Weights of a small image classifier: depths [2, 2, 3, 2].
Rows from block 6 of a small image classifier, named by matrix and row number. Rows with one number belong to one channel. Each number is 500 + 50 x the weight over its row's rms, rounded and kept within 0 to 999. All counts start at 0. Numbers have three digits each.
After each channel's rows are labels from the 100 images, of 14848, where the channel reaches its highest value: "top examples" is what is common among them; "peak at" is the part of the image that holds the peak. Only what is clearly more common there than usual is listed. The data: retinal OCT scans (Kermany 2017).
# convs1: grouped (24 groups) 3x3 conv (model.blocks.6.convs.1.weight, 192x8x3x3, standardized in use), inputs within the group 0-7, a 3x3 kernel for each
# convs2: expand pointwise conv (model.blocks.6.convs.2.weight, 192x192x1x1, standardized in use, transposed), outputs 0-95

convs1.20:493508567486492455442476491460408485472521577632556393453545465438520549570508490502532466424575426473459493558482441499494413519504476555482531506424543579493545491524408508576468389519560532519452488547427510511532
convs2.20:571620492517502554484442515439565528564548579503527478552515496524554446480489497520468569497473455468469518530454500510514478434498479400487567515430452549467537563399471464467493544560543503487443485465499565436511470478440564433450395537479561633464531516483476532612551452503492516460
top examples: finding: drusen
peak at: centre

convs1.45:516508441508447564511430534433454464471438482564522572565532554553551536539562578518432387397440441577526574506481431498453511490537570464485498517447562487363443446464549483450529426478525490523479489480487451519530
convs2.45:532420558459618454561478503534554535455474587604534491506613489532474502482523424478530534529483490458464539498523500479465511460494519434513486430478511510541496565368461483560471494589457479497403537432528509459501583471532546535580496447436528451543549525320482521557534525497482489581
top examples: finding: drusen
peak at: centre; top centre

convs1.96:490543467456435524520543604507512571530494470501505525580574502490397425560516519481458440531584577528496401549480509513470462573535533419492473503491459536527501582547549546552456528474473471480450411489346457431488
convs2.96:569438501476575508495549496504577562418490498473533426467477440409520455586593503439563511463570429544546473478529544605547315469536522497530469456479520462457467421437480464486546533596531555477454475439498464505455545509456436555499508373571546514521517541546493485539400392437433483539
top examples: finding: drusen
peak at: centre

convs1.186:576502502453407521501541567558572547449500366491536503562478460510507528476522550524568534378390364543534544434451511548559487452431402501478495496479523447468495520542529489450465475461500514496598472478519506462480
convs2.186:487582493531506566459407518489547498540574567506403458472454522427599401541496446387507494468511581548458458561506497595502502481541438455441479587424516469508520547425471451469499497527452454530472490448442454443613442570499476440498422532431561546462555436461445620476466500466500504479
top examples: finding: diabetic macular edema
peak at: centre

convs1.0:439491528425431603393469609502516464510516447436380501488473521575497508542364522559498426561494402565456524476555522477472526481427505519512533541484492475502538445498495425516542463563537543561543487522545555546509
convs2.0:591434466484536402487586532526550546429445392438478458518513378465475530510558507556570502582502495551472486546507445509464469406529601545493476471544463407457510491515431582462558499539478543525497513597598520595419550467494563532512522514491539526542508534508494467568455519573403453545
top examples: finding: choroidal neovascularization
peak at: centre

convs1.126:491438472560527547463429453538491494512465478454379403491492533564463473532487484505512436387430473547552536555540545459509502501434454484551586448402549546570523514477449602545535487403557472459575534428532512518519
convs2.126:491521533605521525481441500564589475517599500476521510508481522525542460572587519492522494546488544543541440557536449530544541508499524449554446562442480505509479422416481318482423553537406473489551444399368492409579467578459500510476493547514617502474579460512507573514509479384466480490
top examples: finding: diabetic macular edema
peak at: centre

convs1.143:444463579518419547551485479436462579478454572568449513433459537457399530527445520408507583531441530562428504527468433525505454490500498469490506491492531514513484556544403496530390536531504398460510383448527547457485
convs2.143:487528560511421545439465451502473530519485401419416505398479519473582448486478537528484452477567514456485520596434625521417501519510497551516407514510453511540503480504493528388498484573443522438531491486529468490456465476548452542465487492432528479529446491486391476490439446514537530457
top examples: finding: normal
peak at: centre

convs1.131:508564384523528431524543480472511473520508466571534542525530517533431532512400458453516549493495515601500469491495482550491525568519526521494424464439526402491571486458593514424564553447593455479612503377563524501488
convs2.131:521405455515617516505539531517510468503504603492582520568495457584450556499495589544528600587468375551484481392552506443459377438508500500587501478500489496440445537510422504552419565420481510489455470432498531521501555538491527551595579478534490536509507592492415488466549586425439425523
top examples: finding: choroidal neovascularization; finding: diabetic macular edema
peak at: top centre; centre

convs1.189:516521525535498543517487563504568411397355409509512529546489471568492607555424580515548431435434386497518539500520527492419451512510495501527533480465542480483505577600460490493495521447482507511553543422513487443516
convs2.189:539562547584499544498526562438479489586510618513485594481466537515586495481469539486485466629488465548497509502562533510490454481606482465552448556466501461508515395457535434414503481479465500591456551374484420541574563511470527596474491568487465563452501504557466565509528550398427534533
top examples: finding: diabetic macular edema
peak at: bottom centre; centre

convs1.101:486579526484444516393399375507521517529453457544481413541560513487497530491607467486555520436497464517606573502518544502486532468467429527584482517504409512504463491479506530530431531531438552557483475491371564457501
convs2.101:503541524538455556518571378533488548550548392519486518423494519459547460530451452434498510487551540396475500552419537570483554438444594462517572507514537537520531469466432527495523503564446469475471439526561565528471504560510482450434338536491554459505535537468528583490514473502492518454
top examples: finding: drusen
peak at: bottom centre

convs1.77:522527547478468354531571525440535584530523485517496478502503470543505496534499472510543511407481508363449459484428540508554577514477566445529537443431350577551529536506504540481499452431426522496544485497566489501433
convs2.77:469541550526545520485435470485540471494544487475440522542524602432557552507529542500493463512570587511580486568521587549474441549551514556529470563480411423434597441523477473467458460525488447497535489468438383452565496547494448489447540510509484471450557421514493565402547596416528590480
top examples: finding: normal
peak at: centre

convs1.22:431465465411526524517559488527468416598474425537498463543421389521434362552484435483505477542486418604584558487548497517544524494543509539534477575566517532525531459553478460561428450549452477472485486487511511533525
convs2.22:456437485540505530543469505437442438478438506545579561533451466562458526497503537537493461476406511459589472457504461444497452561460434542495505439548515577472438512512493534507444505431549457495589546474466578491455539486441513513531582477584341461538471533562623456454514548463473464503
top examples: finding: choroidal neovascularization
peak at: centre

convs1.43:545460554499468429460447500461405522489530456456494466520451524508519596535539602482416589446519466407412396505488549475528420483491493470472532532469497524461484503514547485539634453576546574515573550560505552551483
convs2.43:544557465497619518627525541533456489534459490577529562540594477560445555469527450603516578516485502464504508509508480445480501465470520578518505472513496462524574537501519493509572427413512550475494458571570546543510569499538541446481441484476425411558476495432498531579518534572530538510
top examples: finding: normal
peak at: centre

convs1.160:480465521433495551520531492553535452403499521483524558557517448436460516458469598614554399558457505471453507608548397522485474443500464493504528449549552519543483554506363425477544437457501465488546449483578514522496
convs2.160:510506433496503469471461535541569566456524514510445474417479508423467515581588450515507489498528567603420464552525435421460518474547552485462576509504445516516545541467494502439548536479533538589508472567544481517562478525435503409564463481421519575479565500522529534445502544531416434496
top examples: finding: diabetic macular edema
peak at: middle right; centre

convs1.24:580527561471422577433501505535481522445392540497512542469448526487450438519525463556487517511447577455490535505525547367578550371518544459507587432442630435480505493506514494512514471493439485473454568537522529506522
convs2.24:515506368397498465534574505491471521502423528537442457513515410533467476450503450601512510565476496537377506465505461513515454435487540537495567444556488571414511577587513591508536513483486561538458458569586523588469478480475464445460517495456487461508466505439496496497518544614472427437
top examples: finding: choroidal neovascularization
peak at: centre

convs1.102:477489486493444482528552574539441410508464558502576514552442474499503551588489414609531540430504428470499451498494496567525554530499443513436410471477580483544468490515497634551432623528493458506460419490478530488455
convs2.102:533494510456474469453455484451513587470517441541424436404442573423493545509498489434500464484563510447554496511443542633494551550476555500546528517464497467484541437445595503461539544610554455529541505443505476493444480425525341564474499510460533435553500527458515446468480394466511536472
top examples: finding: normal
peak at: centre

convs1.23:488439453424529474486465504449500568572519447503487445496487496512520437524521470447452441546518510593572529424545500407542475499496522570629538550515490421433435515545481532526453420550607421373481486504507540535531
convs2.23:553564504413548429561476514473475468527444517512525569521464471500461507446389573459562498498437498442526480505537507459550451503465374404486478416461527500482518485541512497500539503474509532444525527449425463459414493484572610553477510421529389599513478562428495430647494585489468447472
top examples: finding: choroidal neovascularization
peak at: centre

convs1.170:515516526544476452490473447523511562585477488506521375557601556500552566462494515497458509538460470554547497466504582409510561434465436499559524463465461524465512501529492514520438587541378459504425425408402546445497
convs2.170:547457500552474517518549480480519516495507538503475414530514514481479472562469588484462558545523538528465489557534519523466454426513572521475468572531362465497427473521438475437461471457476562477591482494508379472578434595493564483487503495485543578543531544569398554545428545506441482478
top examples: finding: choroidal neovascularization
peak at: centre

convs1.62:468419548525425504566446521520494529434446525509488589481431513375415558421432568509481530435423604501495580499444548511452494561438497514480532427444579451481587455476544534475505516475475504450543528429517526460524
convs2.62:577567430490537443517473640545600595475566505364465505476480411480445408490495407485459557501510520578457469478479439448521491483480443446548523478444471515511517526443546535480577562532495488475469383561542501527546444476520570482479415511435522535456527538454459519554494474567404446533
top examples: finding: drusen
peak at: middle left

convs1.74:514463475471425496508555553568531550413401374560520556483490492514551528553462509415453465525525477477502483480470484519541540476496470521570526434378449516563545508564569387411392587480517514508532543536517501493512
convs2.74:567502495528454553512574494445542543515519520586474509501537572500452546524436570437471453553530496475557503487483506506584487583637565410535410511529483526520570469516486531539481468503478468520525494432517396592547485627432369539441465494563493565509522592595476458481435522462471488447
top examples: finding: diabetic macular edema
peak at: centre; bottom centre

convs1.134:434506468469542577555571574430446485419426435565552519467463514525498533411411487456458500420427505564544516491511513540563554561633535456498442508516410489493464506436460541490529602586522535515503503458532487525478
convs2.134:461380516526557545561425495582507381488503543520620522596443497555470544501514574547549515496431455566494535493556426426501453526514493497511526490464535470448466539466438484599479507399532555485476568448425560492522581535481482513626599476546503528467504460536470526436514576400499432525
top examples: finding: diabetic macular edema
peak at: top right

convs1.36:590482434623520496495465482462512478501492446533553485535514451528464500507536465520494428617481455579513439507570520356409465389422443561512438486454527495490503510562487502531538528501500453474488599507478592480443
convs2.36:444436533394506484506599496440428502467364465566551406496492516531472544394475518458460514487519432481585515444415486499508455536447492439541545449558555517452458489560579523550547575444552499484593589517515584531440467436559487514510532399547425493477377520532553377473481435567547480517
top examples: finding: diabetic macular edema
peak at: middle left; bottom left

convs1.29:480521510508469494554469497540587563515471516547510608540527556477392457446342458453513509496457488518557593507468464541492460569494453476565549458480556462438478502479554459482541414390518463467515478491555415420454
convs2.29:508598505527507563485512447496493509541582510427538498501457548539577513529424555480420516500579527441588439530497543525561539507572542474529507593527485522543564414484498494496562400465487449473492489545522446523520484559458528445469506610498505392500495512555504570446495490544547597493
top examples: finding: choroidal neovascularization
peak at: centre

convs1.58:580493423475493515468527547448501576519429413534567437487509600484427583535536400462514568495399499531544407487516517476490490474495489485554569545438474555568432543501495429458512520462508542526415444523467425426557
convs2.58:560506435554439513485477553496515610517543520515451425483525448406511566562509495371505490494582512534492451461508510472516401373581537436566498497503467442451467527473497491430521522529419431537530434506567477544538470539470446515472448491412544532562535496557456540528481507536483423429
top examples: finding: diabetic macular edema
peak at: centre

convs1.44:479524582520504498489522445508515504545558424534544413542553574567532486568566490506481574522524443484564422474463558549587526457544450413482494506486516495411555539400442606552480507493434494441470558457417493473410
convs2.44:482526488398429572506534435443439469567478476564583455560465540571578549437502568495378554464464457498632536533390487519473505571568490531545549534563587460457487484562569531535499473460503479467638513485518488479507504523535469508589609484619371534424472453571568494501486456507543537510
top examples: finding: diabetic macular edema
peak at: middle left

convs1.151:508488444534544503557604516466499486493501542482548550537481631493549548405453477531495544559585514504555440520487514486536483453538444569503547489442495426469455515516489466442466494442446554540615542502464392420377
convs2.151:431482497486527522497484466450401457464427483454498535443541459558457498439513414567482566477405428452532543420425449522515484532488453581457514401499514566494504523542552481523526485473548498414483483605543529577481502436470449457481546471473450458482458408496501442498464454596540556514
top examples: finding: normal
peak at: top left; top right

convs1.63:517506513525498505540501508445468437519519563605552641463426428464439482526510587453425470480441492596553611458478470495491513536547553398418419494448495585542603464502526479465451512460472487485503493484454522494517
convs2.63:539494472501558435472545552460529564460489453361502522511541476515453483540506491482568468540494431502546486330541508498497474528515522370576412421522512501499400494495488514518561537531420497516449472486543463557432526440480488549477526464525475527550518529569504398497551518510414471567
top examples: finding: drusen
peak at: top centre; centre

convs1.120:508482473353463423545467555531538490527525560500502552440513477458508457462568556491526500509540491523564527472485447469516446452526501519584554474525509520568554363401411413412439564529545454463452529443518552540532
convs2.120:488460560452631504545492501503454495509466392514540575550541542569496508467475550513600400553502447426473504485607560491522462470465505512512423490490531427523485422511512484537506578499499548493502520443511574540485615459481478574554527464536455466552412466482523458499511595474479515622
top examples: finding: choroidal neovascularization
peak at: top right

convs1.137:479421563462430551519502519465453502514453518556434536416444543398447586448520544449455557527424534539414524538503403516482450461499507498484502463433532493453541532511411591500434564488480404481549401481557525494555
convs2.137:521533557507479517457482542471484540533503424463422474404505532461551447506504532508488451495581543452474547562469603552438536514502486526500392530460518496572519451471508430385526525586498548411550497414491440469456453463550434555420440533454547467517464482490370466511447433473511514487
top examples: finding: normal
peak at: centre

convs1.84:536552499534527482523491508494498501504536602538538549572553538521552548514525543532565554468521532498505528529469446494458476524545529479494528551490435546474484461473496429434343492497449462486532412349339432461476
convs2.84:449576509585504569529367494625506454545532521529434501439535546435520495487541428570543544487522549512532507545519505547457530557542473532451468570403489503549609590440584437491469452492533488513468556418435473436547514540530512485515502606470503432481560435449512563463551528442562569570
top examples: finding: normal
peak at: centre

convs1.119:500533577475480529490474458517533510507532408523498462452451454566516506490462442482508475568487484592474434533587621411486490510488443497522550519464530544514467506463473510531493465526471522573627375478515505376372
convs2.119:496532525521456487448503455520505530506543421505481471474440515411539339527579513500480435463582518499416516552545525544415521471468499577360525548520504441528527550536539548503459493541465600458468530552527549524547493527510483433581552434483537529539501403481513526466348514515534459410
top examples: finding: choroidal neovascularization
peak at: bottom centre

convs1.92:546457478436526573546562515502457489497576521510536535435464597511460575419524415482419535597508481510488454507533511378517506403474530403457528448586540513592485400488529518532528459453553503533553538466493468460450
convs2.92:437486434497470502525494514557515447467484548485571415509432454612521578469556414631471454570461424548589526530486452494522473538554503530526532498487521516525509553461473430564476547491546462480506495457486525455498558564492442567621609521528549456442511512463567521521592505412560533534
top examples: finding: diabetic macular edema
peak at: centre; top centre

convs1.42:543594499459386371532486484478505497475517444519539596523516544465485494531538523514549543389405411563514580523576497463424428573526507465525503517399439510487470486490529489524517402430428519519501484476454491456510
convs2.42:628501542409598415542555562457529567464515454482505472532500448521520483435520472429531470561506432430466517428490496527521469455466528436500423391517501468530467534487407550508575557570411548486465437547572472581491527499514473540533430429501510531570486545460480423583504518556407418528
top examples: finding: drusen
peak at: top centre; centre

convs1.61:522454505548524553497478492554466567509451489422425390479469579519444555433406388502491586529504552451451468542514534544470516508421463543469597552492556476464474477430470592519591461428477530471473568527560481502548
convs2.61:499489389522506497479455551449494555481521519483440465473523431377478496566552378418473470424515625527477451523473475493483452471526475517476526496495508477473542496473535512473567431501476452521490407527525502514522446474515474353426506455467542468515548374492524536471493542533443450471
top examples: finding: drusen; finding: diabetic macular edema
peak at: centre

convs1.10:435474477569459474619575418418519527501532545514538536522559532507548583506531541511510588454536578442464544527484471462487459525444534442470481386536463374521440443516524429488518483474527510530509554464458588504401
convs2.10:481431390355490387469532521525480507436415495469501502465508472461410528451471485528526501464490462499548416513474482406530532444482559501517566449584503493458477602580440571585511586481479473542433530567576567546404580484479510521586523385460455505491472534483471466483507473518502484488
top examples: finding: choroidal neovascularization
peak at: middle right

convs1.127:530469479549499374468482362515479422503538515539534484491570521442534505533485442472516536519503518430446489488510450548473450529567476427548603498529599370406483533553535462497438481458469544563492574475435480522544
convs2.127:430501491462386479448576468388445431507497484485511510511467440442521521429490457414442483351404425550555521521362460439540440484441467477480592518479457490452411496518528495521494560470501549539567508466454478410534494501514463515510466483448422487402491519504560493514482396457456502508
top examples: finding: choroidal neovascularization
peak at: centre; middle right

convs1.17:545449487539461559424435501461439461584456453583494414518487470556458397647522475460462427556570493606490479428504566384527517463464505468536504543520481486547487481450520517546531540527516504463586522499563518478528
convs2.17:573503476508519574519455529415541527508572558459539483589448466511573486488343594423516430592510448453574453444522525434480457550560438492509599502472528538543526500517515477517458439477555438500565446452472503513548525528406548557505499530512454536587516611513494514553471581459548544516
top examples: finding: choroidal neovascularization
peak at: centre

convs1.118:571590591597438444536448513436469523390494481450475504607499443515425446462482441529446585512477580501459510422516488492495486560543461493496539513563531508526553546499428484411512400485530498503502517479478576566422
convs2.118:516543432542423491475525454517564535520528512482458461454540487436530537581557526406457502459508572568453398552559492556472491447577578445476550548516492443502454497494444472453499484446484452577573498471517498495529490524484518444496506530447560521540568489532529528467472402513400456394
top examples: finding: diabetic macular edema
peak at: middle left

convs1.21:431563527493621490448489494504513475551481479480435543476478441500512427508521551490471520553429530580558663538564550549522528511475500480475424476434449447417463474507423421499514473572627499533551492529543485517552
convs2.21:462440482481529436497493526477440488454400506489517494513450471485395543471443514493590392490474493426548491441490511475431513538429524490475523383532624572468524543527506518560515539490534505436440530498506567583424585368536519554500542449539439421594475539383545431474499567427504483528
top examples: finding: choroidal neovascularization
peak at: centre

convs1.2:464466484525487473468487584493501494535541526448488479521473476529514487505521463478471444573535507555565511520520498470492504349445515533557551561563563534483508367405361511487523521542649508498500506520507428451400
convs2.2:535500515408510449470559549433424546414418436452518499494472462493481556453523524544473457516502395459545518419418578486453401582412564529551442405569579478425486470515459569536540515502500531461498524514546523599402549363574484570508552432566448451587438554455525381496468546467444455540
top examples: finding: choroidal neovascularization
peak at: centre; top centre

convs1.80:400475512515546478580582442550524483389479483459487531461523516509501466594554527532447418482462543495619606468485441513476493524528517477520527473484475573512524509533538436430437417556423552548504466420418483513417
convs2.80:501445571467473466579538484497461453481487471623464453508533566494439513465477519454513516521519460457480607502468535532483512518459484524462472484503461454453523459534468560436560475480582489461473570536498485567426439491561431528413459528511439483464424509464478486420458470579592516500
top examples: finding: normal
peak at: top centre

convs1.146:516506459469492467518512454480546608381481562424462485595543493510499488516564433572481482464520507492573455540537522471568569442551518589517448524567468431503501460507507441492542408383590484436472489487498411433541
convs2.146:555647478467468509513475509473491465615550559483470617467517513541536469437498474525496505411443535498507420448509452506536531552442387504410471494385501544508568493428570452442537482526561567489504476470413468455513444462590513453449449537482482467435492461485504564553525562536528521572
top examples: finding: normal
peak at: middle left; middle right

convs1.181:545517560395444428493508509520552560525488507495525478434451560589508562426479477526477499467572439412443458459446528545517540477505510496487545504497530443465502541577554553425472496466424559583621354461478494502479
convs2.181:534548501525490501528422500502555515518528532510351501486450506451489414570567460430521525478513655563523446538513504531483482470493515461428434571435441505476583488454500493451542503492484503532517388500476418451552428541529563407420391520458571497481600491510528592486542515541469468420
top examples: finding: diabetic macular edema
peak at: centre; middle right

convs1.55:411526418473489527552551557472524448488554420454523458488582424483569458463567508454461365554559504514528524410532499466505493506506523516547420532484457488514492519473554591557534476568463421526445412561517440561424
convs2.55:347484524506518543553454436554449350558514539575533479537538550485503481452491484478472523474461529538479518523504464502527592560479427555395491501463549508482539530505529490560449440422575483434489524507457469503527481530493545422511499499539438432426480474446513513439507503434627541539
top examples: finding: normal
peak at: top right

convs1.175:507540513478475478460487522453492563380504560453558525492456451533514393571484410544540510483511452501505508558533508575487419607528475464468509491512401545479452425439568451515519460565504581614459556556423539511453
convs2.175:550561416503505505458580513492578502592497538469533518565461438600523550537485614540485617512513513534582440473496478521454445520418464576576476516539550582537446515595511506473427578481487423447591437524480556482486505450475576591460532523519443490535530576578606474506531544520499438547
top examples: finding: normal
peak at: middle right

convs1.7:470501446506501527533536564511480516541472492488413449521423506581476470504456438528487453427457370352418338454479543507495525509481508492496449511544481452516464540584502506523487490544509511511546507544611484488600
convs2.7:472485369440537493495464445492483568488500407460521437458429437499561453454490449468587460528517463427457499457483529551537490439459465429484515484532606544533515612507498531568623616581506492538442540606560590587433520472472567518586533423493499450490478479440559458560520460600493487466
top examples: finding: diabetic macular edema
peak at: middle left

convs1.1:408477453501526458526473453428545570539468474556421387377558560499537519582493433531555543525489498514515502448474455566555475547464424605539532509463417481427517498517500526485404568458460450466470474471500487572552
convs2.1:521561499553488622504449517502536452590544597535436502495457501466561405484509478451461550513455478560473488509501527561543475439505468472442537579399484504478514504412545427493460427477522362521503496450406502410586493547426515482475434592435502566494541453501427589557451456477511560493
top examples: finding: diabetic macular edema
peak at: middle right