Rows from block 4 of a small image classifier, named by matrix and row number. Rows with one number belong to one channel. Each number is 500 + 50 x the weight over its row's rms, rounded and kept within 0 to 999. All counts start at 0. Numbers have three digits each.
After each channel's rows are labels from the 100 images, of 14848, where the channel reaches its highest value: "strongest on" is what is common among them. Only what is clearly more common there than usual is listed. The data: retinal OCT scans (Kermany 2017). In brackets: how many of the 100.
# convs1: grouped (24 groups) 3x3 conv, stride 2 (model.blocks.4.convs.1.weight, 192x8x3x3, standardized in use), inputs within the group 0-7, a 3x3 kernel for each
# convs2: expand pointwise conv (model.blocks.4.convs.2.weight, 192x192x1x1, standardized in use, transposed), outputs 0-95

convs1.8:431492433530486515565535522505527513434450517378441423522565576477508567450402463508474479419429435540511514528545493515526456466409449456447452574541556572579535552548528530514458453425420523506455541501463576518523
convs2.8:470494518541472495393467457560540514545629534495433510476555530507582403505519543424533475446532518515458450517535477550543568525508426483463416513391490661522463517390505561556538419534431433519501506504452426482573455409502526438536418525492528504545513482525411539504449441451524557480
strongest on: finding: normal (97)

convs1.185:423405421385498453417518538463487579549518504573516512488523457456521465499509450459469478400462484473512484419513522441521609551585534440559547511509470506406443432520501469517603557578496472454443489558488507518469
convs2.185:514528490572446481434542490529495450536501438344528567497565431399552528601518545582469496427587565433555450496523487494424519434513558574528495525543556478533522482466488552438548402501462528543514395539524502618579547488489465575539493443476514497567534471547462530494559532518510490528
strongest on: finding: diabetic macular edema (45)

convs1.16:531393389501519481499443479532603569557480457578504408541526513478518497489550542496609538485467464485536576564528514493459447474443438582495484447494490438416476528645574557510503532539436490517486483524444527528537
convs2.16:501567607478472565526535522513478483487556505567477509528475534596473503403576362552406463512484443470549514558520484552554545617537407444462530490432540514540516460418568487550536497527537532440486564458394467499502487527577517429487472605528496489451509375438526512491541495521542562452
strongest on: finding: normal (89)

convs1.122:526434427497473533550578548510537604525523572479457469415469540450552426394497475563534490509551523481529487580568566597474528395442458519480462491510433542567506531495530432460384441446501462445463497477459498533505
convs2.122:565492543568549579555508551475519536528552463621481570544484453508525480449600479538462473572512402493493569556646503584560531552561468549500502589485430546516439483459517558440570428532493513549511501495447524524528551504504403502500456490542434498536506545453515513515468555476518478529
strongest on: finding: diabetic macular edema (73)

convs1.76:552544483494495524484469500448477485545494581572555555417488399461457523427500538492456496495503494560500506423417442449484464526518500620541610578519607546518546496474392440509387516464505435485430545459496471497507
convs2.76:470513551490506494492436434550537465427506492492574532534412481502412523440442469449432500510462526460502502575585397501486430529554488498452615387479510446419548503435560515553542535477556415595565525475569542466499516446511542415476372471555518519431509418512591497522566551448507488510
strongest on: finding: diabetic macular edema (44)

convs1.183:478571545514572558419393414439489399472498416493476474526462495480492461546524504530454461586495478539522495528557492453508557396446560526569521513477578516494600495536504521506596438458472412471438475516499492468390
convs2.183:479476560530456575463514515484463466583549513550374529403461549628594517551549508487472542572498499518540483502452518512522532466480486539515518545508538503452519478536507521425514518511459397513547462486477485495518514448549464494459517498513502450477463531472457508504373377434547588503
strongest on: finding: normal (98)

convs1.182:518510573466381492595530509448461491436409433527456501511480515521513514534502497543544516541566474523479444529546561460498450576491460550593527527520432584507460524473566513379522548518526529480509474366417528400469
convs2.182:542485508496467489525552484477488475508457434498435536379517535554518521506483442483543490482505471505547442518474529507439539404388442516539486511502440424439585488550422573417518645523466402432528463469479519474490476619551545569512503532464528438508482499510499538540437437535535557406
strongest on: finding: normal (89)

convs1.172:464424513442468481541473520520511501507502389518450418496551571577522543536500445488511488568556509503484404508499445531518498547566520488464488469490600459547546554544483478503387493411482488453515388452554345513559
convs2.172:515517464551473564441541498485445447562536516471463525457516544582609504475513493538449495540518458443477504502451533499539477390491462572482487540527442562521450529496505576499458364516366492548503402499519459500566473441433429507494435461512520527423460508531461492527433443409503473509
strongest on: finding: normal (99)

convs1.6:494491484528568533521503532425447477403425428393407383531517495534512497517526531467505517470501533484493513506491470472466489465404477458474473487543494483485479553565523536494533498514498623629602579562597488557570
convs2.6:484524597546507561465500489510459399537519535599528474547481555508493431457422482465519542481460538487499481539532461473444530552471382460417509486405507493509520486517529465460415501436606493424566622468333540450522448531535487479515488514532451498499443430460462532493484457440543555432
strongest on: finding: normal (94)

convs1.132:486461454551501524399430423508529454519495472510482471508471508524543522384405413469452505490492552620590557419505487530477588597567536524528553576539505423412436481542516456489570460480505555562482516516514510510532
convs2.132:558528530495517520459533411565617449556579468522567514562519534536447536482460490511533457480476473444492519417516438410542504478421476449490607376464420463574447493456425347528430494489507504508584471391474560374524445492549562460532453502552522541461477476460472438536457487434493456479
strongest on: finding: diabetic macular edema (76)

convs1.89:513456467509493458484532547413503512478525565468511510490490462498524574434550509453564515443420468505401453574532429536558597485588551553495508558472477527463424513523509545470472602446376514583568492463426559455434
convs2.89:497516474572555498496452542470560505498524451513590570601586529418426570507539637504576504536450488422508504494601475495480541507457508494561533466530539498548473411461534490490515531497498488535551500373499506546523428516500421522460482496572460540547511550583620410474518512466502561556
strongest on: finding: diabetic macular edema (47)

convs1.180:484489432525449453575607596435451482505459498478410473534488531448458465456438487467542491466551566576513573417442556475541537491537489460502531467502572509575577458429452546453501605609553507545526519459442550503502
convs2.180:509514459520481555496590533505444494582413462423405523331592466534584482418504420503404521491546483490513465480415494552468517346453544587533506493547476527530497551526559534456556522532395421576510509550504496533539526488451442458516477495431488459446458451514470516515465399525515476477
strongest on: finding: normal (96)

convs1.10:532444442466461336461419384487526461446515513481502504464513534356553544417510538565519526545467454523457472436504562568485567580540506546517489542484526482467500428494552484533603538544520480503532429513517502461528
convs2.10:498434481482488403506443438431462476376418480523477529483418452433408516546544515494436442511496598563498462468498480528433470468512559509523556483571473463446560469512480534510539483484554556541478435555598520553482572524478501542475517496457546498533533443471547526484555521540360383584
strongest on: finding: diabetic macular edema (76)

convs1.154:552595566531528498444350439491559535534540450551550487530507490503480432580436436511429470492514500368470490518575566527538510475436457520498462446491488527564522509419465538515574413446517512502560540499479551591502
convs2.154:531506553537519549514506471375499518539532532642497599489567502527453516473463488505567529564385482554564553460475436476492463528449490520474558437530420455458452412514461422479469539495561413508512433456500552480423549576511489548396474604603517535465452520488595509513473462483487525489
strongest on: finding: diabetic macular edema (32)